config.yaml
targets: ["class", "species"]
parallel_block: false
layers: 14
max_precond_dim: 512
Rows from block 2 of a small image classifier, named by matrix and row number. Rows with one number belong to one neuron. Each number is 500 + 25 x the weight over its row's rms, rounded and kept within 0 to 999. All counts start at 0. Numbers have three digits each.
After each neuron's rows are labels from the 100 images, of 14976, where the neuron reaches its highest value: "peak at" is the part of the image that holds the peak; "top examples" is what is common among them. Only what is clearly more common there than usual is listed. The data: photos of plants, animals and fungi (iNaturalist). In brackets: how many of the 100, against the usual share in percent.
# fc1: MLP up (model.blocks.2.mlp.fc1.weight, 960x160), inputs 0-79
# fc2: MLP down (model.blocks.2.mlp.fc2.weight, 160x960, transposed), outputs 0-79

fc1.506:466486472446485499500479531468502532498529532523493456534496495528489491455461478461495444548489493494524500530501495524500467544487504475533550529512512532485499530475500498516495514496486528513476545514475538518499510483520486510506521511
fc2.506:529498502480490450509502541496525506491526489471503464467500502483544552474495557488495501566490453506487526439499468521510502492527491528486549525550507515490486507489458505476487512519532479527515500530497506513513498512529510483530535462
peak at: bottom left (28 vs 9.8)
top examples: phylum Arthropoda (65 vs 30.9); class Insecta (63 vs 29.2); order Lepidoptera (37 vs 13.7)

fc1.477:527485489483434517539486466487462478470465497492530479467463495497455477509495484474486532496503527484492465516528557495489494558492469468467443478465483529475506469498515486513466502477500485453498475489491545502499491528516469555494511469
fc2.477:509552477468510480488498492559488493506490437445535488536478470529533517519470474495529495496472462504477488465507511470509497497503541518513516497494478493499491524504487524479466474493503534498475534495500517475522493495468502493526542514
peak at: centre (68 vs 14.1)
top examples: order Lepidoptera (34 vs 13.7)

fc1.214:524469472546507514489520476473465471504497495503505518482503519452525499521471432521518509561477553512506475521480521487500506466495490519522507531449514499507551482483546497524535495554496490503502505473536458514549506515532523468533531516
fc2.214:480532474530522481493524503471484492497510471509487503546481514473506529511504499545487495515487499484495503527504474533506509456512476525483516508478461535550454492484463490467473496488531533496532534483482517502548498516541550503527513502
peak at: top left (28 vs 9.8)
top examples: phylum Arthropoda (75 vs 30.9); class Insecta (70 vs 29.2); order Lepidoptera (33 vs 13.7)

fc1.408:496509501523542480478480473486526493520457512481501534494498498539470532515486480460492496495462489546524490511471473482509499503487506497513486481470523499524443511522488517466515471522498483510477564524488462465451530472530515526508501496
fc2.408:498498462493476491498495516539502503496523443489498514510488556489493521508482481534483517516494518499464461475524527492481483471452501489501490523495493479491491540516487527528496486526577482490518489491528487523487504456482494451489516479
peak at: top centre (36 vs 11.7); centre (35 vs 14.1)
top examples: class Aves (85 vs 55)

fc1.46:488482499489500509468449505491454561506551507528525487540498504499532436541482475503466523498493520523539476522522484439498498506436512519480557533516470479517487530478558490478497526458512455478502524509487512490501514493434482540506495506
fc2.46:505473508514532485486553529446483508536460475471505515497457518505466513512475506499490467478453513491471515478469558500510480476487466538481462466464456449494473520531479488490474508516499505478516499490505481533475486498502511491469518523
peak at: top left (39 vs 9.8); top right (38 vs 9.8)
top examples: order Lepidoptera (35 vs 13.7)

fc1.329:487492519484484545529467453539498504489488539518526522491481506491480489528504513456491507501485560505496515517468555513508522483495514485500506469531494494544475453514496470534502498520480470506503480477508490558544521512523495499521564473
fc2.329:499464506533522509500501510515492470506529454472479461461502518510512488519475545525464555533469550531477470514468497502512514528528534534512465517443480505483509540487497536537459504518535488518497476466488512515514464525491526503494511456
peak at: top right (35 vs 9.8); top left (27 vs 9.8)
top examples: order Charadriiformes (30 vs 7.6)

fc1.102:506470473513487483513511490476477509458546458521503497478480500519539529536517477530488494511503521512518458482461475510546511500499535476493550534503471527514517483505471526500516481514446504528535503535498539504497486490513502468495497501
fc2.102:479529528475477519540498499479512498510507521533457496493497523491475513483441517495450484477500505499510514514476485546507564551524480515512494455486491511511486509535516475494497523490492503493496475497544474493516474531525530497445532479
peak at: top centre (34 vs 11.7)
top examples: phylum Arthropoda (64 vs 30.9); class Insecta (60 vs 29.2)

fc1.457:531486508497487461487454436450506449495466524531525520494470445490547500505511540454525497481499508502512489497525502506483493486514491504461511492519536520478517518544514519506490481462495467511502512484500498472506486499531515514509489525
fc2.457:524510517544498502509531536511519533488509467470456474504509519504524457529447492535489501509483510518531520507487456469528468532470455522520480505495485484525519496521488513479466510509523494497464504493453511432478452475490517499472483519
peak at: bottom centre (36 vs 11.7)
top examples: phylum Arthropoda (78 vs 30.9); class Insecta (75 vs 29.2); order Lepidoptera (47 vs 13.7)

fc1.437:511488557496489494501452501484516459514498519523491497538492543543496506523491517511462471479483496508531479513501505509582513512525503501480518483497499550531510520487496459525507506515526503544522505456472493492498535467470455483480497537
fc2.437:486495513500498513540514480481502483497550522497514496462445507486521476488495518514504438508537530522501523498512487509525502473468473489529512521488493504521510465484519533474490534510474518458505514506489510536492465493553480511496569482
peak at: centre (77 vs 14.1)
top examples: order Charadriiformes (36 vs 7.6); family: Laridae (25 vs 2.6)

fc1.57:543491485494494512477463493480523509476525477525501484460545546503505525506486517501505482527509517510531467512488500492470488466520517519527499510529448524500481554493506535508562513481491481544498515530482516473491530484511552514544473504
fc2.57:508495477513518490518511516517487502533455525501509534512522482510473486462497478507510486503513495469523532513522524484463488495554452521471486504518530526498473503489465529472479498553529520519519499471462517480491487517456533522475541457
peak at: bottom centre (38 vs 11.7); bottom left (33 vs 9.8)
top examples: phylum Arthropoda (63 vs 30.9); class Insecta (62 vs 29.2)

fc1.170:521491518469444519496525506532490512494475516469488478498494506530527505476524532503502538491479520550528475517454500538481545518506493509509511454496518454495508516512503494481474493519486491453443534561510509489471526504550528489510501493
fc2.170:509496572478504474456517519553530509531502488468470526481497514494494514497474501492480472544505488552520531476506549532532510540493532510521473504461503490496515504431495470536509516527499515516542480544467494560472476478501496473522528522
peak at: top centre (44 vs 11.7); top right (25 vs 9.8)
top examples: order Charadriiformes (27 vs 7.6); order Anseriformes (25 vs 5.5); family: Anatidae (25 vs 5.5)

fc1.169:484495502527551499501506513487506526498517499484464563476486513537454534512491524494506457554506486459506483525505492510472482473484504493524477511500500502482521466535491509480494521519510473501491510488496545435495528511475474511532494493
fc2.169:483503455507510469481520474538463496537523498501478490489508480491499502506483528468494450504510503485473550464499504533528524477509500562476482524514468469538485513484497511494520489423525526528465516514439490487501551468499478501498485496
peak at: bottom centre (32 vs 11.7)
top examples: phylum Chordata (92 vs 60.8)

fc1.388:482482468511477481462517485505457514532538511500478484517464487502505489486534496507459473505469464499448498479454522504515494545524508543487521498538447517524506431512488461436516476527487497507497515492507493529520507466529500511493472522
fc2.388:517539548472460486515520490502507467450469511472498494505499544525508474495497504544506459509507445462512469501509510557539511489523478517540526481515476507490484534497469539467466551516503479486474476501499482497516510517521497514513502472
peak at: centre (54 vs 14.1)
top examples: order Lepidoptera (36 vs 13.7)

fc1.675:489495470461437489425466501500501452450534494510524504507468501484459543481490513512490498506511479451525472517513489516541481504480506511490491492461503546486489489509519480479536487513499509493486445508475524557466525537510505478522515481
fc2.675:492524514526526502476502507534500536510509488519525516481517459461494480507470519550487493518463471506487499495457420472515547492473496495504479510532507501505510499526510502472502504539493506523502436488494514520513475530534509519496509490
peak at: top right (33 vs 9.8); top left (26 vs 9.8)
top examples: phylum Tracheophyta (29 vs 7.3); kingdom Plantae (29 vs 7.3)

fc1.333:537471470482511519469526489528549471491493466508494490512521461483465466497510502487490502501538510519514513489535534554523499523450513513516496534496494509500500495517479511469507498483526502493487530485481472528483551502464507518488514485
fc2.333:487513530507551486494485491505501488473460492470485494514519513554519482535470502524502547526462496501475438522477519519469493484520510470499497514474531488508511523494517513477513481480510504538492499483547492501452502505475512530457544524
peak at: bottom centre (43 vs 11.7); bottom left (27 vs 9.8)
top examples: phylum Chordata (96 vs 60.8); class Mammalia (36 vs 3.5); order Carnivora (26 vs 1)

fc1.427:512520495464521504491475463511469459509503529545492466510473494459534499473570510517469520483475519527512459491487500468539515463495510467516474491511524497474512519508467487473511484471537478501455488482521454535499490482520532497516528510
fc2.427:503500523583475528519474509549484468413472499467529508494510541514535491512475490476484528482518486487480473465498498512486503477495482485494514499460483489538495462535528485536511496522486494517486547513498484524498505545463543497522557471
peak at: bottom centre (28 vs 11.7)
top examples: phylum Arthropoda (74 vs 30.9); class Insecta (70 vs 29.2); order Lepidoptera (33 vs 13.7)

fc1.766:513495504495559464491473512478475495534532458471470501478522476506506554485511499464493495514526515512522470450500508490472520465474504498503472521495483525516463494483485472460467486494506545458462516462528490513453522514513446527510455519
fc2.766:454540510476516477489522514515446510476483467465470557478496568477478508551493493534488501490440538500472508502529530462528511494488497511522496528487487491498513470495470501489497513513473483548490483475484574523499448494489511474498529499
peak at: centre (40 vs 14.1); top centre (38 vs 11.7)
top examples: phylum Arthropoda (61 vs 30.9); class Insecta (59 vs 29.2); order Lepidoptera (39 vs 13.7)

fc1.421:495561522501484498504555482517525485509492507468472507492486482524508511487488488494475508496523505527469552495520511514475482519495479543471512491531532477500523500469483495499461481500484507463462479486523512493509471520518508556508525493
fc2.421:495465493528496491500535536531491484526476502499487525438554514488524455502496507553503505514497484491497501480512484485504475466459513508475482460487475493537490514512466485498535519551527501528522488529476494534536456511495536509472507475
peak at: top right (32 vs 9.8); top left (29 vs 9.8)
top examples: phylum Tracheophyta (28 vs 7.3); kingdom Plantae (28 vs 7.3)

fc1.37:533501514556483483540477494452510481477512481540499523532516501539540525507488520489487508556505506483509486489505571507486473521540494470512520499497471537499504551510476515492484513490510462481524481467492495502533512480496528499496478469
fc2.37:500554532500467478520507479499502534472473516516530448496452530503468503550487508475442484550487492456570495541525511494514501512525543463541490524511477481499460499512521499501498511533470530485515465500457470504557493498499523498466469475
peak at: bottom centre (46 vs 11.7); bottom left (28 vs 9.8)
top examples: order Lepidoptera (40 vs 13.7)

fc1.299:484484493469510528516491488533539476455469491472482508490527509522468516493522503524494528481547505512466510492509518554493485510479472489501485474490480509531556448479546537521552454486467512487500481478535535479480487491516501519476506536
fc2.299:524533462521526468455543509498512545511508495459459461472471506492523507505473502516480528499448523507488486473504502492547457475538501496486441482505473483493492564495523523485483494552541524479499510518516487542497454469498497523498528486
peak at: bottom centre (35 vs 11.7)
top examples: class Aves (85 vs 55); order Charadriiformes (25 vs 7.6)

fc1.654:493476481536477486471464524468441508525516492518497527508542522482493485454499501472470498445505534497492517532507515513483466525455441522522485486513535483464461559498494462541524498478517527485503504523487500495478493490502501525510477508
fc2.654:508491519485464494523515528526522523510468502512484491465521515495471479518479478506530441521485496482537492494511514485493482503494483492520495532455517494508472515503504471467511493562566469503514495472496472500539510508487507433468495483
peak at: bottom centre (44 vs 11.7)
top examples: order Lepidoptera (35 vs 13.7)

fc1.682:479538500507532509451486517545494477499474515473495521510518465527480473528504412504488516500504546538490509521496487535476494479479456476492530498510481462520520493543492477493527537532480491527559554511491487483504526521497527536498529490
fc2.682:522532475526522512473542481511501490472531482502487547461477531488537513522483528460503505492539464527498457475477509519542530473552489507492481527421501524484518488497488489509509496520488513513481471484504503518518478498515502455527508504
peak at: top centre (36 vs 11.7)
top examples: phylum Arthropoda (72 vs 30.9); class Insecta (68 vs 29.2)

fc1.21:459539471515497527466463502503497546477532457464483501477499483518490502508521502507486524498461494502465553547508543503566485457531496459492513515487502480493550471512518449484520496494472449532478470474480528532489495484521511527471522499
fc2.21:486492534523451522482492473460462487490475559499469538534465538483482473480428503513492506550502517521473517510493524466531486471455499527484473481485511458532471499473529534521507494483528514469528501460471501488477502495542519467514492500
peak at: top right (35 vs 9.8); top left (31 vs 9.8)
top examples: phylum Tracheophyta (30 vs 7.3); kingdom Plantae (30 vs 7.3)

fc1.549:535484481535527474454511549507487521503531496522511516505487514516496537487481519523560493499523531473475488501494529476540523487524478460529508491490503495472521512452475477512514516524517499507528493508492534530455516534565504485513475521
fc2.549:525482506501502468487483486497472482465502477515479503503506496499525519487496489516429502525475502544466547494535456470535539502455442516484479524469479504513488539503513534494526509552495539499487536497499507497507459514510524517477545502
peak at: top right (25 vs 9.8)
top examples: phylum Arthropoda (71 vs 30.9); class Insecta (68 vs 29.2)

fc1.23:487505469507509445512496479511485493472479495499517524497514507469556476519489504497512530474538500485490536477503483491523540564467470488443533495488511475493501492483492483528514501551492486501463505461475507453474487471475468461519500502
fc2.23:537508554527518516484499495502525499518496458460476458513531548548471488493495458488482483484468496521510504501475501530536471511482454522493467493469536512528492520474441487481504504480521521552484490494477498499503520523515495504490532495
peak at: top right (51 vs 9.8)
top examples: phylum Tracheophyta (43 vs 7.3); kingdom Plantae (43 vs 7.3)

fc1.596:505542517512500520505505503475498499505480511520502483469433546494481516495515453492488504509523511523529465483516517507495506491474468493494502431473477516508521522529484533507467536529475486515522507517522485496504576479547516504551578483
fc2.596:510532502493509443497514521537502495496525499482482461504485525527515465530482491520511515516509497529495486455517528472544517471536495527470500513466480521479504524508492455521531501566499465492477477494490542490485458486461475443461510470
peak at: top centre (28 vs 11.7)
top examples: class Insecta (71 vs 29.2); phylum Arthropoda (71 vs 30.9); order Lepidoptera (35 vs 13.7)

fc1.551:461492492457492519452505469490484475497472493453505502549512490520480467455517549480474532514499499526520507550470503518461498475472515488495470452516474461528524484438496495493537511497532482541538495517503500502477517505500519505535508478
fc2.551:542501499478506513462510492527461531552500509497534541456485501492521459534457500513485531518492520504556500476488530524542513469463496512546495487476512500510479491511510549462517472550450507509510535481472488527470484506491505543465551507
peak at: top centre (65 vs 11.7)
top examples: phylum Chordata (92 vs 60.8)

fc1.546:490471480515488447438511493511520564476477512472493507495504545471487485460521505514530502476500515459498441499504525513510498462473540451502510492548505503472529523489504498522486475465509478554501488536465511500530474546535481474476526463
fc2.546:495506532490487476496493497474538508499520482521499540486526531549504483532454450557473508505476475509509484455499489477528525515512479492455483498440510495545490491476493500493486536509503502481486500521491503535506485506488487514514492443
peak at: bottom left (30 vs 9.8)
top examples: phylum Tracheophyta (26 vs 7.3); kingdom Plantae (26 vs 7.3)

fc1.158:537508496520508495496537516475499497520510504515444538525497494485516471509487501523462554505489518521526477523517509504521503503520505537519531411545540513490548476520498504469489488514485507476466525479493520502530537488486512531517535450
fc2.158:553531451489488465488472510522479525520495500532520478447489517493475494529522517515522474465505486478512484516546509494526508480502466500512496505434510496520518512503487503520503501533522507497526515557486544487499467516546518478503532493
peak at: centre (67 vs 14.1)
top examples: class Aves (87 vs 55)

fc1.400:523493503528526504530521478504451445509526562480465517479461505512496484524491461503486493500496533558509485506512489512481477505509500465495529495476486527480514516524477463500514540500498509503469478519557520476480471486498511494491515502
fc2.400:480546516468469477500503500504491484481539487495501503496485516518509522478495487499487473452490524453499519545503472492510527498485470488464479518441516525486420478518471529482484496532537486491511521453492510491472488481571537488477491476
peak at: top centre (39 vs 11.7)
top examples: phylum Arthropoda (62 vs 30.9); class Insecta (60 vs 29.2); order Lepidoptera (32 vs 13.7)

fc1.522:506441511503495542521520487513511505558503499546477487510497497494512500447469512508473486507502508469519475536502499486526443511545478487516452552523535494470486525450483513484536441514474470488513519507462467538492507470516485482484484502
fc2.522:532439514484497499503509514525490482562499481519522464503504526540446495513474493496492488515493516472478458494467494461514526558567499498481470512503479515523492462513489539515512471500495509541535468501513516461509503471510486483472554458
peak at: bottom centre (28 vs 11.7)
top examples: phylum Tracheophyta (46 vs 7.3); kingdom Plantae (46 vs 7.3)

fc1.159:539502512481460495499477483495523545502516521510498521506486466520517497512481493532533461529479486467540494533532461518490529519533510533496519459450515492472536513544491495485473493451506495459524505510480521479484512517478468506541496505
fc2.159:528493551477531469471518509487475548521503509486503530500484494492495491516501492485505507515453471543495556468503519483554522486474462477471443495497492507499477519481510481526518455472527515492501516462482481520462526508480528503546484536
peak at: top right (32 vs 9.8); top left (25 vs 9.8)
top examples: phylum Chordata (92 vs 60.8); class Aves (83 vs 55); order Charadriiformes (31 vs 7.6)

fc1.241:495481455501524497472473511471450535494518501479482503524516547516538506496487486433481452526518481540526472549516483530471488487479516527493535500530524468506514492469561504446467502482505502486566483507494480500478493538526510501511519487
fc2.241:533531459489468503473460493446488475497439492486510497478491511483488518528454509545509535497498535468479518485479517525504543516488507523505505497513513495497510485543472499502479511535496488508516520483519527522484464527491526551467547517
peak at: bottom right (62 vs 9.8); bottom left (26 vs 9.8)
top examples: phylum Chordata (96 vs 60.8); class Aves (89 vs 55); order Accipitriformes (25 vs 3.9)

fc1.736:455510489505469508482500496499485490472524470463552487528472521483489506528493483473512450524503502509520452509475504471479469481581465492525442503517480472477486514507491566475494501484482482504475507523537523483480470502464510502471516480
fc2.736:531487491491576449452502487504486501490518527492490468474539523511468523462443513537481545499486469475544485484488501441473460508499456516480481543533491499506501441508500543511490535511500520549526538496487446515503483502521517522480524474
peak at: centre (80 vs 14.1)
top examples: phylum Chordata (92 vs 60.8); class Aves (88 vs 55); order Accipitriformes (36 vs 3.9); family: Accipitridae (31 vs 3.3)

fc1.248:546470513491517509525541564529500532531515501521449475493450513490495475519500488467491507530522488473501527492464500464549512505521488497493521490491523495478527523486520496463543459504466520500471499505489482501526478497485492468530523520
fc2.248:534480540524486502473500511497507439521489480511467532501460491513495523516504550552475494516503510499483517491498505511548503496524494505506455518464497532509504499540474488523464499513482511477500524500519462529474458516471488494506509511
peak at: top centre (28 vs 11.7)
top examples: phylum Tracheophyta (30 vs 7.3); kingdom Plantae (30 vs 7.3)

fc1.414:531532455484513539506516517490498499465491480521483479502538464432486498511491514529558469492530484543479494485518498502474494502486531546466518488527475525524505539518514538506496531472488554497516497516480526494488534503525490464507497528
fc2.414:495485510516514455505462523536459544473466458499503462504498549486519532510459490507503490493505514505564518458519528505526527483518452516474464500525497451499499509516478522482514485521505485530485525503500501514493489524513534503463519473
peak at: centre (34 vs 14.1)
top examples: phylum Arthropoda (68 vs 30.9); class Insecta (66 vs 29.2); order Lepidoptera (39 vs 13.7)

fc1.145:504503491463531480482471502493493483499474496513498505484462532528468490458503487458527484498464492448520493524505473489480521529528499496514508469489474495523505486486455587519556461551495505513539443532443471454491479511484466510508529487
fc2.145:495463518489544470486513526485519508489466533473472495517522510487487495508470513547498533474481497507483491498481518422510507514556477473494507520500497511509487505506512500472508484505528504546453462499485471527497505493512499493499537471
peak at: bottom right (34 vs 9.8)
top examples: class Aves (83 vs 55)

fc1.411:453488519556534543487495541511502466482511507483479485481520516482458473504536491527473476536489523433504490491525526548490521506517505524532487526532473512530526505485506528502466455545481449510449479504514510494503547474498500495522507519
fc2.411:535521473513490498484511506494475521486522526474465502493479484546497494513466487532507549514467526529528459524495492495510513497516497484491494509521453495513485557527515489470502469542548484507526502543481449525476487457485529508497470496
peak at: bottom centre (32 vs 11.7)
top examples: class Aves (88 vs 55); order Passeriformes (61 vs 24.9)

fc1.34:450561501503508518508498495525481474489512532494513515518490533508502514528545489491490466476469503499568511500503509520517512510506470511486488480475501501485488483535498501536471482464468490490510509553518521491499526494463486490495515469
fc2.34:451476480518489476488555512490467513467523482529502473496502478512486474513493510500468492500501485507483473514531510517513524492531500511492471503478503542506486473515530495515514494506523513504475449462477527536541472484573513513474479510
peak at: centre (75 vs 14.1)
top examples: class Aves (83 vs 55)

fc1.185:557511483479512512541492527465480480520515493472512470490472476497502506480519534431482519482491496485530493504480466509498476522471492455503520517446497512497439496460520483489464481546525501529466481537553457479488494519553479510527508504
fc2.185:482477475507551474505484460526512484492471476484477505555527542491485478497505539522507487500471511517431536500502522488506563477497479503496470490470459486484473489516499504505496482554511456491496526514520507490487505554522499481514542475
peak at: top centre (40 vs 11.7)
top examples: order Lepidoptera (33 vs 13.7)

fc1.129:514512509475510464515538539507464530551464499447477496497513445465490524511514481472483467521505533475497526444487551503467511544500511497530507484525456499546476498542513500525465507509480494457471491482498478499501504480477508495518460527
fc2.129:489520467526485533527513488510520503486498462484542518476524484503465474486515503485502494504460529528500480543515481501544499504492510500475506495485467467468458512490456493515529506540466503510477483471527515483495496528506490495537532486
peak at: centre (56 vs 14.1)
top examples: phylum Arthropoda (64 vs 30.9); class Insecta (60 vs 29.2); order Lepidoptera (32 vs 13.7)

fc1.68:502473514501472524494560518519524466489497494507489532490513478508496504459527478459462468512517469494449447543500483501492477520484508503471501494474547486486518530497495461498516495518453535485508494498534519460528462522482485548466518487
fc2.68:546492496524487493451516542510520473554472453517486543480502483509469535509507526534546516531510529464529457476481541532507506468536500531502450465517478483505539499537455487488551526503479494536495529515501499512507493553497492516517469495
peak at: top left (33 vs 9.8)
top examples: phylum Tracheophyta (46 vs 7.3); kingdom Plantae (46 vs 7.3)

fc1.96:521561526517526505480503530509526513477476472482486504501524453507488498458510495504469513485503542505480477507528493500493510539463491534520492472536491516484565484495473496531482489525483482473495503479514542516504548483501555427486508524
fc2.96:492507507538530476491529504528486501514519521495497490480535446504481493510505478525495524464527483501475521533478502494509500493522445474438517524538518452486455462538502482470534463538518470527516475530496506510522524494511494509498503565
peak at: bottom right (25 vs 9.8)
top examples: class Aves (85 vs 55); order Passeriformes (70 vs 24.9)

fc1.5:459502507527522525479486469542493477514521555489485531483500517551515509453498482493500534518510481525474486523495553512529511461477474498518512525462490493513465484458484470494489519501506520484531481502499539536484496515543532465524515584
fc2.5:479517478491501526527535481468479521503511496515492533519490521484480520520429505506477508481494476479496497547499480509527521511529527518540476517470509502472471512494488479482450479488532536500526524463529483532509474511539491441541509530
peak at: top right (25 vs 9.8)
top examples: kingdom Plantae (37 vs 7.3); phylum Tracheophyta (37 vs 7.3); class Magnoliopsida (32 vs 5.6)

fc1.458:508532461554490518527516463482477520503528500526503493542539503478485518508464463491485541537462511526486490525537504503514523464520570499504468487529481513477494514478518490478477498466494488535510484525489487543471535479519458504504528463
fc2.458:494526526498506491488501489462487528502492518494488518457454531517524460536495509476495486475510510580476500496464512486510482504493513529493486519479475479505479481488523482455504509513514492501501460467477481509547505482484516457494499503
peak at: top right (26 vs 9.8)
top examples: order Lepidoptera (39 vs 13.7)

fc1.714:475427518462490558487565541480512525502512510518493504461502501499510478498506455501519525504518556495497515462495488449514535496513473487486515501491536510439508514523496435482477502491491503475450537489517501511525490491489489466502479497
fc2.714:530498541532512517482498514476480494517478466481469502511532509485492517474454509549457493453502513460502505466533471509518451500453477478499427472468460502502494497506501466509487478501522493558495527495482476485466503485541467463491536493
peak at: middle left (34 vs 11.7); middle right (33 vs 11.7)
top examples: order Lepidoptera (31 vs 13.7)

fc1.623:519453488449482498475507510511475512494496527462561505455485539525521494506501531512462474465485480487553491504469511482484523528536514496490497504522435464526490434489477509476530463505517452486517468521523489483535539508511511466534480472
fc2.623:499518482530514519516529491543520464493519531510484498539482540482462484510488498521515480512505491462488534470495519496501543481509481496514485516492461471541519574492517520489521505530475472487527519480496474506530522505517536480491541474
peak at: centre (34 vs 14.1)
top examples: phylum Arthropoda (66 vs 30.9); class Insecta (63 vs 29.2)

fc1.420:521492495537513515528507462521513514452562522515525495459483477477520536493533495544538533521513477459497491446440471479512516501511479487527522519527493482495468497510542537541494505499510495463487482510499496549485483570524457497517486503
fc2.420:494521486499504549542517490526471489489500506507536519483472499508492520491491518497510490519500512545486515524477489546524544489492493523510483479482468540473487492510513551503518534465504481494505498508472499493480480530527559500457543477
peak at: bottom right (32 vs 9.8)
top examples: phylum Arthropoda (61 vs 30.9)

fc1.586:471455568510540492524542485485490519485501538476569498494503482508495514456521479486484517524494478470485479523511528495512532493504464495513508483530465483516488498486494490468487504458533488498446455498529523488527503502479495517448472486
fc2.586:503565481500475472452510488552529484525544491513482490497499513526511453510480482512528456512496527511474568485469500487503520482494509480498493510499532509500544514508535491507532508480519481489471478544502505509524533499516512507517524478
peak at: centre (58 vs 14.1)
top examples: class Aves (84 vs 55)

fc1.216:497503507500546511442464495534459537480537513488503462520512509483492473468480547509479539483494476486497529481507538488496522500453488493527535512535543482490452505486517538436467518499516473514536515482501475508508503517520476498525536506
fc2.216:508483496512488496489446495521484478504483468521537495443508523479523501536485508542479510476491505471526454514555511520512481486460465492522519498527520504517499524506479490509486516532514496516478516469489507564479487508520519524476514467
peak at: bottom right (44 vs 9.8); bottom left (28 vs 9.8)
top examples: phylum Chordata (94 vs 60.8); class Aves (87 vs 55); order Accipitriformes (25 vs 3.9)

fc1.422:510512492509510552496467482474490483506512514544456506513500532500486482475496488481501520472507491526513494498470520510478488470468519458548470469538541454486544503533555495478495474489458522471539520528525526465518543495513497498471491491
fc2.422:515465474516472496466499519453513523498488529507479508456483522543549487526478492501517474502475464526449492506484545482515498488488525528467476540500462458513478488480501508508493468522462510508481487485475500529487482502471516495511536494
peak at: bottom centre (57 vs 11.7); bottom left (27 vs 9.8)
top examples: class Aves (86 vs 55)